From a checkpoint of a small sound classifier: width 192, adamw at rate 0.0025.
Rows from block 3 of a small sound classifier, named by matrix and row number. Rows with one number within an expert belong to one neuron, the router's apart. Each number is 128 + 24 x the weight over its row's rms, rounded and kept within 0 to 255. All counts start at 0. Numbers have three digits each. After the name is the row's rms in percent of the matrix's.
Before each expert's rows are labels from the 100 clips, of 14976, where the router gives the expert most weight on average: "band" is the frequency band that holds the peak. Only what is clearly more common there than usual is listed. The data: acted Russian speech (Dusha). In brackets: how many of the 100.
# router: router (model.blocks.3.mlp.router.weight, 4x192), inputs 78-116
# up: expert up (model.blocks.3.mlp.up, 4x48x192), inputs 78-116
# down: expert down (model.blocks.3.mlp.down, 4x192x48, transposed), outputs 78-116

# expert 1
band: 500 to 1000 Hz (32)
router.1 136:117135130158122116121130140095106139126120128151119183168139105113118167131138182135142144176148091134113109091099135
up.0 104:121106124082134150142116123147161097161105142105127102100135142138168156101125088103081135086119095148179142134161102
down.0 102:144118111140096119118129173130134142144123125084086097163153091133111124130180155149160112114142119082101143098116105
up.1 094:116111137086123148129119106146163101164086142111152117092134143140167148101126088108076144094113109151171130132165095
down.1 101:118121111132081145132129173133138159135114125097091100153150109137106140135180135142150106087122125088118143102124110
up.2 101:118105118096149138136111133151149091141100131122121112101135138142174153093120108104083166103126109146177141137183108
down.2 098:140119118137092122122119160124131138168123144093086104161164097131109121120182152142154122100126095081110114109129095
up.3 095:120104123090137140139107128153152089145108134116125111099132140146177162097121104103081150102119098154181140132178100
down.3 098:142121120137095122114127162129133138158125138085092098165154096134119131118179150144157109099127101083105130099115089
up.4 094:131118144076122154123115105143164103173096150103142109088134144151161149099133087105086136102102117154170127133161090
down.4 106:115114104134094150125139184145127156129115124087093095161144099125109144146186128156144099101139126085115165109125120
up.5 104:112105139089116155134118107134166107171085142108139109095133143140163151112128085107072131097113117160163133130153099
down.5 098:118125115143085142129132172142127163141107125091093107169146118128111139137177139146160105100131134082102167096124119
up.6 095:120104123094145136134112127149149090146100133119122112100132140146175152099118108109084159107123097146177137137181101
down.6 098:138118125134101122127136158129137146153127142099086097159149096139111131121179142143151121102123086076107121110119093
up.7 098:119108123084136144140114128150158089150106139111122109096135142141171156100123097106087136089117100148181147135169107
down.7 104:140118112139104129121127179133137135155131142088088093171154095140115123126176151150163108104131114080106132087121097
up.8 101:123110135082115147138121112146161099163110140094130104095127148144163156105126086107084125089113100152175142130149098
down.8 107:133116110139094138117140176130127140135126117082090101169152101132112132138185149153158109110139127084103145083109111
up.9 098:123103117096151135137109135150147084139099134124118113102132137145182156096116107108088168106126100149178143141182107
down.9 095:141123126135096120122126159130132146158123146094091107160152098139114122121186139142160119105127095086115112115113088
up.10 118:156113131101102145134131114141145104134121149089138093107101158151151160131110081132083128082112102155153112134141123
down.10 104:142120110144122128130108176115144144150133147113093101170152097112112158114171158133148102128132096083107136088110110
up.11 101:123107126089134146136116119140155094159098137105134103104130147144172156099123093103077134091122098154177137138168103
down.11 095:140127114145090134130128178115130127150123132096078099167141097132108126131177155149160112107130109082103139086121102
up.12 102:126104128082130150140118112142162097159100138103136103104135145139171153103124094106074133089124101155176139126164103
down.12 094:142124109144099137124126183116133151150122135094081088164149102137119128132176157146159108115142132080089143091120104
up.13 103:125107122084137147141117121144162096155107139103127102097135142136168157102126093105088133089122104154179145128166105
down.13 103:141113113147100132129124176135128145148122140082088096170155097131121117126174155144161111111137115072099138094120093
up.14 122:140108132102098142137129120144146100133121146089135099111105156151152165132115084131075125076112102158154120133140126
down.14 107:149118114152122128139115181110143145153133149111095101164158096115107149116167161130145101129135111083104131079105106
up.15 098:122107123089138144136112125152157088154107137117127109095135143142176158100121100104082140093123101151179144130170105
down.15 100:134113119136097128124135168124129144153123137090087098163144098135122125128183147147160109111128101080099128098121094
up.16 100:119108128083131149135119114145160095161099136105136108100131148141170155102127093103077134093119101146176139131167099
down.16 101:138121112137090132124130180128122138141126129084087090167146102137117134131176148147165115107128123082105143088121099
up.17 098:118104122090143140138113128149153092148106136116125110097136141142175157099123103104079147096123105151181143134175105
down.17 099:137116119139102121128123167125131141152124145096086101160148098133110116126176154141159114104124100084098127099121089
up.18 061:112087078108151157142132146157156134124101123108104089140152116108153140131149122122086143136152132127147136093154123
down.18 072:118130128166104118131130099107128117129147125133170128142115127124101120142094143124147121125137160145093119135095134
up.19 096:118109130095139136129111131148151092148096135116130117104129138151173158093120102102078162105119104147173134138180096
down.19 096:137129120131094130126137159139140146154120142098087101158151099137113138131191146149158109098123093085113122109118090
up.20 101:115109135082125153134116101142167104172086139105138108099135142143161158106128089109081134087112110156170142131158097
down.20 108:118129109132084145124132178137134163139113121091089100164144104127112134134190142152146107099128126079104154094133115
up.21 105:123100121089131144148116129144160093150114137104127102098131147139168167106123084111087137085123100149182146135166111
down.21 103:135117113142105122123122178127136130148116138082086093170158089132122114122173155142152113110128110080097126091117095
up.22 105:128103115085132147143118125144160092153109137105124103101137142138173161111124092109087129082125100151182148129165111
down.22 101:133122111139101129129123178121132142150125140089079093175153089142113116121176163137160116119140115072096133089125091
up.23 101:118103119087145146140117126151159092153105141115126106096132143139169157100124099105085145088120103152182150132177111
down.23 105:139122113139099123123127174130138142153127142088088107166146094129113120130178154142156115105130099076101125104119094
up.24 102:123105119086138147136113123147158089154107137110131105094134141138173158101124096106085136088121106155180143130170102
down.24 100:141118118148095121116127172126129140145122140095087099164145091143111120128180149140161105110129115082099135090112093
up.25 085:151128161085114141121130146132145119163127150095146110079129135148144122114144092135097139099084105138160105155138080
down.25 093:130117107091108144130150137145134181113111128127103099140158110120117161151190095155145094092133100108159169140139142
up.26 043:137128128138169105141097105120132066150135108160126148110130100139184123097113142085138078105140113126121147146154131
down.26 046:129126125131107093111119154114144103159114146152091103136153095164123154121191173136170140125086078095115090124132072
up.27 107:122102123085135150141117114141163096157100134106137102099138145135168156102129090104081135085126101155176140126160104
down.27 095:132125111151089133124129174122127130147131135090081100169149094138112108125176160139161111115133128078088140085115097
up.28 125:103114083115109158129145134160122162087121094110093095145155095140104127160169121172139150153168132088132138119120131
down.28 154:125135139124129148145117093134123137127117141130159150090094166113104123141039103102094132123112162187145123128112166
up.29 125:149114130106096142135132114138142102133118145089133091116104158146152151128115082130076125081115107156149115127142126
down.29 107:139117113146125123142111186111147138144144145118096097164157103119126159113169157120149103124135113083101140083113114
up.30 076:123108124077121179136122135122157141169099133124140090093165118120131131138163096126109141130106127146154122152155084
down.30 095:126110104092125152144149082145136195099117139164155123110127138111097141142117077135120100082136128156175155180129161
up.31 097:117100127083132153134116108152159097163092134100141098105129145144170145109125094109072147096116102147168135134165097
down.31 092:122123104139087138122137174111137142142112126099080094158153104127118130135180151150157111095129113077117148093130109
up.32 088:137127149077138152121116141125151137181110138119139106088157124143130128124165105129106140125080115142163107163146070
down.32 119:113112102082095160145151105155136152111102130127131101117125140116115160159138075149113116086130124145177153150131157
up.33 108:128106127086108159139126102142155100152098138095139096108123143143162157122124076118078131075116109157169136132149108
down.33 091:136121106156100142126119184111132146144117140087088097174149110125116141125164154131155111114140143081093147078107105
up.34 103:120105119087139146140115123145156094153109137110125107100133146137173155100123096106085138086123103152179147132167106
down.34 103:139118112146104123124127177133132139159122139088088098164151088131114121122167155144155115112132111079099123095115097

# expert 2
band: 4000 to 8000 Hz (50)
router.2 085:188106152143077130103110111130116135130087147108118061162128133138125087134115113163132115091121127128109089164126106
up.0 107:133114123144165111116115173134124105123155111114111128158126120164150137094131152115122156151142075107103114119160092
down.0 105:131124145134093137126115103156122058172095155115139138104094160125148141132095116116109095112098166153129118122090128
up.1 112:118099111144170102135090159103140077132147140158118120134136135134177153082104142083136141111133099136116150156185111
down.1 100:116143154143111112119108162133122066170100131116101150135118147115133136101120144109122096127084134116127127088120078
up.2 111:111108118143163098131091151108142083133133145159112126137138131136176152084100144089128152128136104127119138163202112
down.2 100:112133149138101130130088150145141047167091144124091142130125128122144144102102131101131099130093136116115117089126092
up.3 115:113100099142173110135083173115145101137155139148095110154148115135164170088132155096131158141146100122112138134181103
down.3 116:102134162149100124129109145142138046167105151112123153116106165109122116106072138103119107128080149144115120110122117
up.4 085:132079120158129126149070123080156104150099164151115139125148115108132167103103140062148121124107133157102128170155135
down.4 142:094128116142157141145133130107126123098149106119150124135113143102132103131113117114135143165153182118125159093126165
up.5 106:125117119138165112112106174130125100133155121111113112161135114154162132095131148108114172147145087111108124120171091
down.5 097:130143144129101144120123105166123062164088147103144138088098146126131142133090127119111104110104160156128127112106109
up.6 106:101109109147170094128090157110143091134128143159104129147146122135176157086116156091129158143143109124118137153197112
down.6 101:108134146143112129133097146142144040167091152102106141110110153111138148102094149088133101117093138138129125099129110
up.7 101:111104120162159090134090146109138081130122144162113138145128125131172161089090161082144145134143112131116138156191123
down.7 103:145133139137100122136082141122146067172091154109099134125120135110141141107127147105147091112095145128137139090116109
up.8 094:136102117152159096138090162117141084138149156150130124143113141133159132085079147095135152122116102134113139161190124
down.8 095:106133149126133130146091137122137060177093138136107142122146137097157163094106140074129101149106152125119137097137108
up.9 104:121109115148160109117103176131133111131150129128108126163142110154155152097133160108123170153148071109105119129166094
down.9 112:112133148134111141117107096152133051166092143120133146099102162120125138134090123118107106116094157158135116115099129
up.10 109:101110109148168104133092162116145097137140137152107119145147111132172162088125157091126169139143103118109133151191107
down.10 102:110130149134110135142094137149149042166097160107118140110105156108128147102087145095126107123096136137127132109121114
up.11 106:103110126148159084120102151110144087133132148153113131143134117135175148089104151089124164136138105125106119164202104
down.11 101:111130130131114135153091138149143039153087167105100143119128147107138147104103130095118113120096137127127123104125111
up.12 114:127106116141159117123110180136137094134152120117105118156132120148147151091125145103125150153130077109109117115153103
down.12 108:103139150140119146130106112127130063150099133131146157106110155118146156113092110094100112120104176168137115112129130
up.13 090:130096109150158099143088158132147083143149148140122121153123138134160140080088156096132147127123092129114128157187119
down.13 076:118153157142155122138094113122143064159094147130106158101122153094160140106097138090137109156079158146134148107106128
up.14 106:133113124147160108114118167134124103121159112116115125157124122164153134097127152117121156148143075109107113123160092
down.14 105:125131137126113153127118099146127055157096148113138134108112150125155137130080118109110100123103173161129133117086124
up.15 083:140087134155163109129075141098151097166115142140094119159162087127163147076133182078136119145142122132097117143169085
down.15 088:099145142074149133140122112148115124088106097114140132094096166130162079135101092114085145164129155147159133109106150
up.16 081:117161114132149130107135110127080113106143092139169151102097159151146142117120122124121129104130116155136158078128136
down.16 098:120129120114128135144099065130142103119082137166117133112136143094096173140098111108160117122130168142145145155123162
up.17 099:128100132152162077114093163119128091146141138143108133145150103140164136069123163094126150141136078124118125151187078
down.17 080:097164162117119131121109128177119075126079122097135148098102174128143104113121111115105159156085122145144125070124102
up.18 096:114108101169151101125093144101137101116134123146114131160130111130164170099113174090141125145168112130106144126174113
down.18 108:127149144114095144129097125141133090154087150113111141083107161140118139110108115109131089113081135155161137104119105
up.19 110:112108109148166108120100164127137103133142130128120112166149101136162168099138154104116170150151084115097126122177097
down.19 124:120142146141107144142100111146145073168095164116122135102108156108118119125075122098117107108078153154139136129107130
up.20 087:137157111130164136131128124124103122103167114146174132111097173127132139119100114116126129095119124163129154093143152
down.20 107:115126119123153144161103077126135084115088124175146149097122158092133173144098104096143131137112153155144145159123166
up.21 093:132103115140169099135094158118143089134150143140122116136124133133162156078095146093110167125121071128117122160198106
down.21 083:087147162122122115123107148154127085154109127113117164115117157117122137109119121105112129170082144123124118090132099
up.22 103:111111126156165083127090148106142083132129145160113141144125125135177155083092164084145150140137112129115142162188115
down.22 099:137123144140107132143081132124141052160082156101092137122131139108143132107121140107151089115101155127122148074113097
up.23 105:114105109148178106134089162101144080132137143151109121136135135133179150084098149084135142125133106132123148149184118
down.23 097:108136157140114120109096164128133064172099141119107159126120150133148157099117149105132101123086123117112121090141088
up.24 111:127101104150178113140089150093142076130151138164118126129128138132179149088100142080149125106137115144120163143177122
down.24 101:119139158145129115122091162119123069169106155119114153120127158133124139082123146113130088133081122140125130091115082
up.25 110:104107117141166096131094158108141091133136144162100126140141126131173155083111152090132160140137107119113135161197111
down.25 100:108124131148108125136087148143143045153090153109100137131123145111148142102107144098135108122093149117127122100117095
up.26 108:130115139142172077125094165119136096133149131148118134150138116147168134083118154096121180154138080118112108154174080
down.26 101:121147152142110133134107123162136048155099130102113137099107161117157114115084137087095124158095138149126133094110136
up.27 107:095108122145157088130099151111141086132128140159113133143132120135173153090104155092123168133137105118107125167201112
down.27 100:110119133137102131141088143138143050172094152112100137120127141111141141099101147096128098111098134114128130098114107
up.28 091:142117121161159095139092147108136079131160159151126129141105149124159120087077153085145146130116117137104139144177137
down.28 107:121128136131153127154075131127150090162106150149116158125148144089145159099113133080132111166109166135134133098114133
up.29 058:157127103134140128134105120099132101127143149147164128117120159126135126096122121110142116092117113174122118130148126
down.29 072:073157121118160117121122128167103124114136107186133159119127154119084194121123138086108171169125143125149151118157153
up.30 108:121114131139166100121112174140132104133158112121106133144132117157158133088134153110120166154134076109111112122166082
down.30 102:123135146144110140130119107150123066155086131111139144099106163130145130122088109114109113131117158150132129117092117
up.31 102:106108125151149083119100143103139086138137140154118120143132116142170146088108154097129166113141099126098119172200109
down.31 098:116141136127116129150086122142152056149091151103093130110115164108132134109107140103121094131106137134136140086116115
up.32 097:143109133157164086135084151104139073133143159152109122139114134135161124087072158088148146125119106136111138163177128
down.32 099:105127130125134135158084149121141085165093141137096148122158132091137145091130140078132133172108158124138126077120119
up.33 098:111113122148163097117103167129132105132148123130110125160143111155160132095132158106120180150143080109101115140172087
down.33 104:116139155122102138123112103162129058148092138111117139104091163132132126122079121115117102120096143143144117113101134
up.34 105:126103137151148079117092136114132092146110141149124133147139121145170135082111162093109163122138078127101105164194080
down.34 091:090146137110118151136105136167142092142070139079126127119124160098147102127109118097111122146108180133137135060081125

# expert 3
band: 1000 to 2000 Hz (47)
router.3 069:114125125140140130140179134121141133108172126172156155097131135107135161108141107122167088093135127153106144159136161
up.0 107:120173164139140112111144113119085120103136111140172168103094166136121122123085115124106149131111140152127133132120156
down.0 141:108106113154145125148114141129138135119141132119072126135153107098119100118128152108139143185141127111103108122138141
up.1 108:127104124134148112119122095141147109134103125130107112130153084140161123136139132119124171131150115116110100167168100
down.1 106:132131108122164143140160104107120113103154093154149126118110143125160118142111115131154111121148152131136177104137157
up.2 099:100133114143162099102121120110106102104121088164109136122111128175162162125114138125150154156129108120125153128155119
down.2 063:146137117126152123157138082101126153108162139169142147102133144109136158141131107119158088113128145135143133162143159
up.3 109:139106126130149105115125093142145112133107129131099116121153078151157122133141134116127165129143117120118095170166102
down.3 108:123128106138154133131158101109123123101149092147161130127114131123143120144117122125145104103149151135128179116132148
up.4 088:118109124130156111113128092144141110138095117130104127131147079154165132139143131119115177133142114139118098166168092
down.4 097:121141107122160162150149094108135126119147093167144133116114132116158121146123099135152106101147157137149181107120165
up.5 126:121139089108168136110138160140121127113149097132126092133153127143142165123173131142126138146157126107149188089139120
down.5 145:086143115090144145138140125141115112094126103116144134085093172124125117162085090144105158141113160154177160129141183
up.6 087:102162148138143121116143120122093108095133092146161169101092154139138133114068101118118136162108137140133139124122154
down.6 117:122113117143143128150117143143136128111145135116084131132147126098105087122136154114129145196144120104106096132128145
up.7 081:108162159145150110120133121124091103102133104134169155095094160135136131110074108107105152158108138146128130131120156
down.7 112:117101109134145131154124147133139137112131133117067128126149112098113077120132148113134142181138123115112111125140145
up.8 089:095110144122117131120120094167159123156070110121126130126155085137144124147147132124115147113139145126134104157136094
down.8 090:139140133135148135138132094104126100120143112160183157138106134138158151133118137110112109092123155151123164092120138
up.9 081:119126138119152106082135114162119113141098118118125134117142089164160135129146123121105181123128110139132077171169081
down.9 094:145131105117141137146144082085128122118163117160153127120107133123173135138116125117149084090135143142131181132151154
up.10 097:121109131134146114108125095144143111136103119128107120128151082153164125139139132122121175129140117131115091160171093
down.10 103:126133109125159144146144103115124133108157106165151129106109134113156129144110127137158102103143156134137178106133153
up.11 113:132103123134143108122116096141146107133112120128102110129147084140169128135134132113123179126147114119114102167169103
down.11 108:123127100121152138132150104106126122098154094146151122117112134117152113147116123136154100120135168133124181113133161
up.12 054:115166148126179117103112142135098126114121093155172151080130129145148195089132121101098173162119145133149144136158110
down.12 054:116129111098194134134130103122129123121141119140083132107143125089199144122155122100159088178129132101151119129146155
up.13 107:118128103105177143110127126143116108109133104144119103112132141157162160122158113137130135108128096137161173125158123
down.13 081:167147118086142133117148102100106152101166130167156142097109148138108133160142107150133114137119122142156140158099139
up.14 099:133111135131148117108128087144141110132105121131101124123157075154159123133145128125132157127141113124124092178162092
down.14 104:141135107123155128134151101112117128109160096155170136125104126122151117140119124132146114109142149134115166112143141
up.15 105:131107131131146110114122095145144104137107124127108116128153081145163126133133132117120179127142111122114096169166090
down.15 105:127131111116157136142155101114122131099158096153147132117107137121149123151117125141157109125148165125136179101131146
up.16 107:126100123134148111121121097135151109131104119129106116130148080142164124136132138114121172129149116121112098163168098
down.16 107:118136116129165147140154108113126121110156099151149130121116141124148111144115115123145116123140160140137182116133164
up.17 085:140140129131157071090108119137113107119135127126101119132118108169178148126134133125131200143147099150115087126181092
down.17 090:137122120099138149151154086108132140112149120159141112116104142114175160167109114129143088096143139149159166127146165
up.18 104:134107128131150113113116099136143112131105126128110123126147080144160127133140131116130178139141121134118090167171095
down.18 109:130124098130163136141163102111123119110151101158153131122105137121164128150115124129157103110142156126132179105132149
up.19 093:163114125099148142103103137135134112143127130126092110108149107163152149122159118122125116114123094135178117145160090
down.19 086:166132128117154131126163100113119137107172112154160130120096130139173168152105121150146108112133120131154137137146139
up.20 098:153125128109195118100103137140119096122154130133123106107136137157160146092138120109110152115122102143146128121192100
down.20 075:164112087096128166135138105105135140105155128112152102103123108120148145151125104131142095091149109127160148141137159
up.21 107:118137106108190136102127150150119113127137107136132108105150140146149152111164124127094162138139105132161173098162105
down.21 087:109137110082131154132149131117107134088178103124143120094106164122126139162091082142122122118138131136168169126148175
up.22 111:128095118131147113122118102142142110129098126128103108127145085141166127129132138115123174136148113124116100165172102
down.22 101:132131105124158138139158099101119130101154099170143130125119129119165119147121116129167108116153168132128164117137168
up.23 118:131096121132149108126117100137146107132111125131098110132145087142166129132128138109119179140148121121117097164169099
down.23 106:129127099127163149141149104115124128108171103148138126117115137123153115135128123127163105131148161137138194090128166
up.24 113:132095131136147107123113100139149106133111128129101112130149084139163127131133134117124182137150119123112100167175103
down.24 109:126128109121154150133158104132122113099156098151149136121116143122153121141116116134167097121140165130132184111131160
up.25 085:103106141120115142138114096165163126152062113118122117127159089124147130143149128116114135098135158137144116146138099
down.25 079:139138138137152124132142081105123104136143123163160155130106132124158152130120131121132104091126150157138151093096121
up.26 094:122127101108171135106129138154116105130125114138120109116128142169166163119148112132119140138127083127169163118155111
down.26 076:173143124117153123127150094088115138111176111168149132115110132126117132153133127150155088123128108149153149153116147
up.27 101:116104123139146110116121093137142110136105120131103114130148082146166138132134138113125170127152117128118104166169095
down.27 103:119128105123158143146148104103125117111160110160151139122107138124160123136116115132167098115146168136134174106136160
up.28 103:132142137127156082087106113134113108129110108150095131131114119176163148123129146115128187156139105129131091133170107
down.28 081:171144106117141145135133099088124136112167137147147118102108139117169152160105105146170075107141136133153159132129168
up.29 111:130104127134149106123117097134145108132114122132098112128154084143162128135132132111123175131144114125113098168165103
down.29 106:131125104125150151140142108113123127106166105149150125116116138127149118141116100126154108124136158118126180103129156
up.30 092:136164160115132087068120140131101115157108124114121155130118121187157127105139127127096187146115093133134069126158073
down.30 086:153132105108139153151141073090131109129157124160163123105109133123188166147093089119135088074143115150144154137134167
up.31 085:135137173122135086080117126140131121161092115125119156129139097171145120135149145134100188143121103137134076135149064
down.31 091:157108109118133148144138083096126107125141120170178127114107145115161162128100129115143087080143145150139176118131161
up.32 073:125167153140163114115128117118101090107130097143170150096093160141157150091074111105097136151115145143129137120135149
down.32 105:123110115136141136155118132136136133111132136107078127125142126093128086136137141113121143184143144105112100127125140
up.33 108:132110131134149102114112096132141112129112126131099122122155083145162130127142138121120181134146113119116101169167092
down.33 105:128132106116167136143155102108121125099152097142153138114111134122143120146112104130161102113142155131128183111139157
up.34 086:100106138120121138130113092162164123154067108120121122128159080134151124148145133116120141107141149135143114153138095
down.34 088:124139133139134138142143094087124107134131109175183149130119136137153155126099143115119108082130147159135162104110133

# expert 0
band: 0 to 250 Hz (31)
router.0 097:116145145121118132133138132160136126173109105076138099119132158092137090147127107131070132123111208127128130127141126
up.0 097:141142146166158086096109130097104077142139112145119142152115106169182123093111165111138151170148113126104114130157090
down.0 102:133149145154133097118103133092104098125177119137121168133096144140154119111096149119154122158128142121102120109151121
up.1 109:140153144172145092094112125094093088125155102148122149140110112169164115105109163116150144176146132133092120124153103
down.1 114:119152146166137094116119152115110088119182107124120161141106131142161101123109154133167129171139135113089116094142112
up.2 101:136144147161153086096105125098101085133131109149115145146119100168180122095108165114137156176149118125103116132158090
down.2 103:127138139148140096117101138101111097111165118133119165116104145140149109107096156129161130177125137124101108104153125
up.3 100:139143145170151087094108126101098078137136110148113140147120104168183123089112167108142147166144117126103118136158089
down.3 100:136148132155143088120091146099103095125176108131116158137103144137155102112096151128164127167134140125113120090143129
up.4 106:124137148163153081103112125107100083120116102163116150145128096159179129093113163111132158164151118120099120158165095
down.4 090:112141131142129110119086147102123101127159110141125159109105150125180117105088138122158133170124160136111113094153138
up.5 098:132145149164152085097105124103102082135122110152112145148122100169181124095111163111134157170153114128109117141161086
down.5 096:128147153147137105118100143097107106119175117139119161118108145136154115119088142117155140167130145133110126100161131
up.6 097:136144146163153089099103126099099086135129112148113141148119099169178128094112164111135159172154118125107117137162091
down.6 102:138152138155130106116109153098111089120170108133119159128099145135161114107084147129151131168125142121113111088153130
up.7 101:128143145163154084094106126103103084136120109154114143149127102168182130096111163113128159171147120125108120139167093
down.7 097:125148135144142098112099133102108099111162117137116162124099137137150116114093153126152133178118151121107116107158136
up.8 102:132145142159154083094106124104099086130124105152116144146121102169177121098112164113133161168150117121105117141163090
down.8 100:132144142154131089114094135098118097113156119139125163129111143131159113120101144131157142171135145129110115101151121
up.9 097:152133150159156090101110130103111085141133128147111136161129095167181136100112157110137157152156092125107116146171088
down.9 081:144146139141131108129105121103107089107175108143126165114100169145154119107088137128146122151116152135129118085136141
up.10 101:140146144168153090094108129099096081134138108150119141145116104171175118092110167109141151171148125125101120130157092
down.10 105:132144146160141091110096141098108090125169107132124151127101142141151101110095151114165135161147138122095111104152123
up.11 096:130144146155154091088106121106099095126111109152114144149129092169176128110122154123131170171157116121116121153164088
down.11 093:112146143145143108125107130097111085114145103135134162116099157135147126118104143119151136171111156144123129104162143
up.12 112:141153146172143092096112123091093092121148104149125150142108116166160122102107163116146146179141128133095115121153104
down.12 121:126155149163134093107116144103098089120177106125122158138105130146157107118108152132154132161149136111093110086139113
up.13 106:141150142171149094097108127095090086126147103149122146140114112168167122095109163117148144177149130129094120126157101
down.13 109:120143143157134101110101152109111090122179122130129155145104136149171107114096148121162132165137130112092113095154123
up.14 102:139147144167155089099107126098099081134137110147114143146114109168175123092110166110142152172147124125102118130159095
down.14 108:130146143158132094119098145111107094119166120132115152134100132143160106114102148127161133153131135128104118101150120
up.15 102:136142146164154085096103121102098082138121108152111144148121100169177123093109169111131157175148119124108117138160091
down.15 100:132151140147145094117100134096106106119167106142115160129099146140154105123090145124153128163133136139107118101159129
up.16 100:129142144166155087095107127101102081132128107149119143146119105171179126094113163109134153173150123127107118136160095
down.16 102:124141144152129093119105139095108099121170118140118163133105142136159112109096147124147133170132142138110123103166123
up.17 103:135147147168156083093106126102103083136135109148117143145118106170178123093112165111137150171151124123102122135157092
down.17 101:128150139157141088118094142103101107112171115139120152134103140133157102117094151118156137169136143119104127096145121
up.18 104:150141148170152085092108128090096083130145107149113142141117100170172125093111168115145141170148119122094118137155092
down.18 097:122140134158138098112095155089123101123171119137102160142101148135147121101096156115165120160133150122092114089149130
up.19 100:134144147165154088097104126103103078133135108151114142150117104170181123092112166110136150172149116128102117135159090
down.19 101:126144141162134094119105141107104096117165117139122157137096149144144111109099148108156138170127146134101117104148121
up.20 094:131147145149156092088110120104100099120120110156099137152132089173171128112127159127134165168160112119116120153164091
down.20 094:113138138141136108125102133089107089117152106152128153107095160141144125122101133125136132161113165136124137097160144
up.21 098:139146143161156088094103127102102081137125112148116142151121103172180123091107164110130161170154116127109114133158093
down.21 101:135154142155138100124105137113103099116171124134123157130097145138158113116094147130144142156130141124111116101149122
up.22 102:135140146161153086097104123103104084135122104152113144146120100167178126090113166109133157170148121126107116141164088
down.22 099:127145140157133096105096140091110091120165111129123160129098151127160117101100149120162136171126148124103118097163120
up.23 104:136152143171150095097114124096093084128145105147121145144113116166168115100109164114145150176147130130092118124152102
down.23 110:132141144162133101110114148103104098125168107125122159141106140141160103111110147127154131173143137113088111096146113
up.24 100:138145147165155086093107123100101082135138110149116142149118105171179123093110167111138153174151119123100118135157092
down.24 103:130147147160135092120099144101106102117178113132129173135095150135158099111090147119153132165128146122101108090153125
up.25 101:128143146161152086097103118106106084133112106154114142147122098168178126098111163112129163170151120125111118145167092
down.25 097:121148139158143102113106133095107102115152123131122150124097147138168112103089149114145142163128150130109122100161133
up.26 103:134148142164150089096108126101100085131134106150117147146118108167173116098109167116140152181150129123100117135159093
down.26 107:129145142158137111112096149104103101117169106138123153136102133142160098115104149126149146175127142123097113090152113
up.27 105:146145149168149087093109130098095082127151108148115146139118100170169119096113167116150141171145122120092122138153093
down.27 102:124136139164144096123111145096117103120174122142106162138106146127152109114097146118168128173131141127090116088129121
up.28 102:134143145165152086092106127098104083134129109150116145144120104170176123095109167112135156176150121124104119135161088
down.28 101:128155145157130090118099139094105106118173114135118153126102147146155109109096146117158142168130138123114112103147123
up.29 097:134143146163154087094104122105103084136125112152109142150120093171182130093112159112132153170157114126109117147166088
down.29 094:131145145148138108115100137099107087118173116144122161119098166137150116113088142119145130169128149131117123087154133
up.30 100:132142145164153087096106127105105082136120109152111143147119099170181128091116164110133155169151115126107119141164089
down.30 096:127143138151143096116104140093104094120164119142121156125095146132151111115097139116156138171116152131102118095159126
up.31 103:133150142167148095095110126097093084130144107147121144143110112169171121097112162115144150179149131129096119124160098
down.31 109:126151146158125104108101144109106093124170109122121154134107134138171100116102150127161138168135140110100108096153122
up.32 070:133131111153169106100145152085121097129159135142105105155154107145172117104151162122167135128142134108101156140155093
down.32 059:102131126091133163165139132158134160111156125121176134098104159113115115155097086106115131103142185150141136118134157
up.33 098:133148143164149088095106124101104087131135113146118145149118104169176125099111165118143152176152123124102118137159095
down.33 105:120149139155130091114102143099099104116171117141122158122099151143158112108098148129153131168135143127106114085156133
up.34 105:152139156167153086096112127092101086123154114152115144152127092165171128094111161115141142162152111121091119147155087
down.34 081:116138140149146109123094154080107113118170123122111143111113162135137115109095146100157114154118155134099115080124123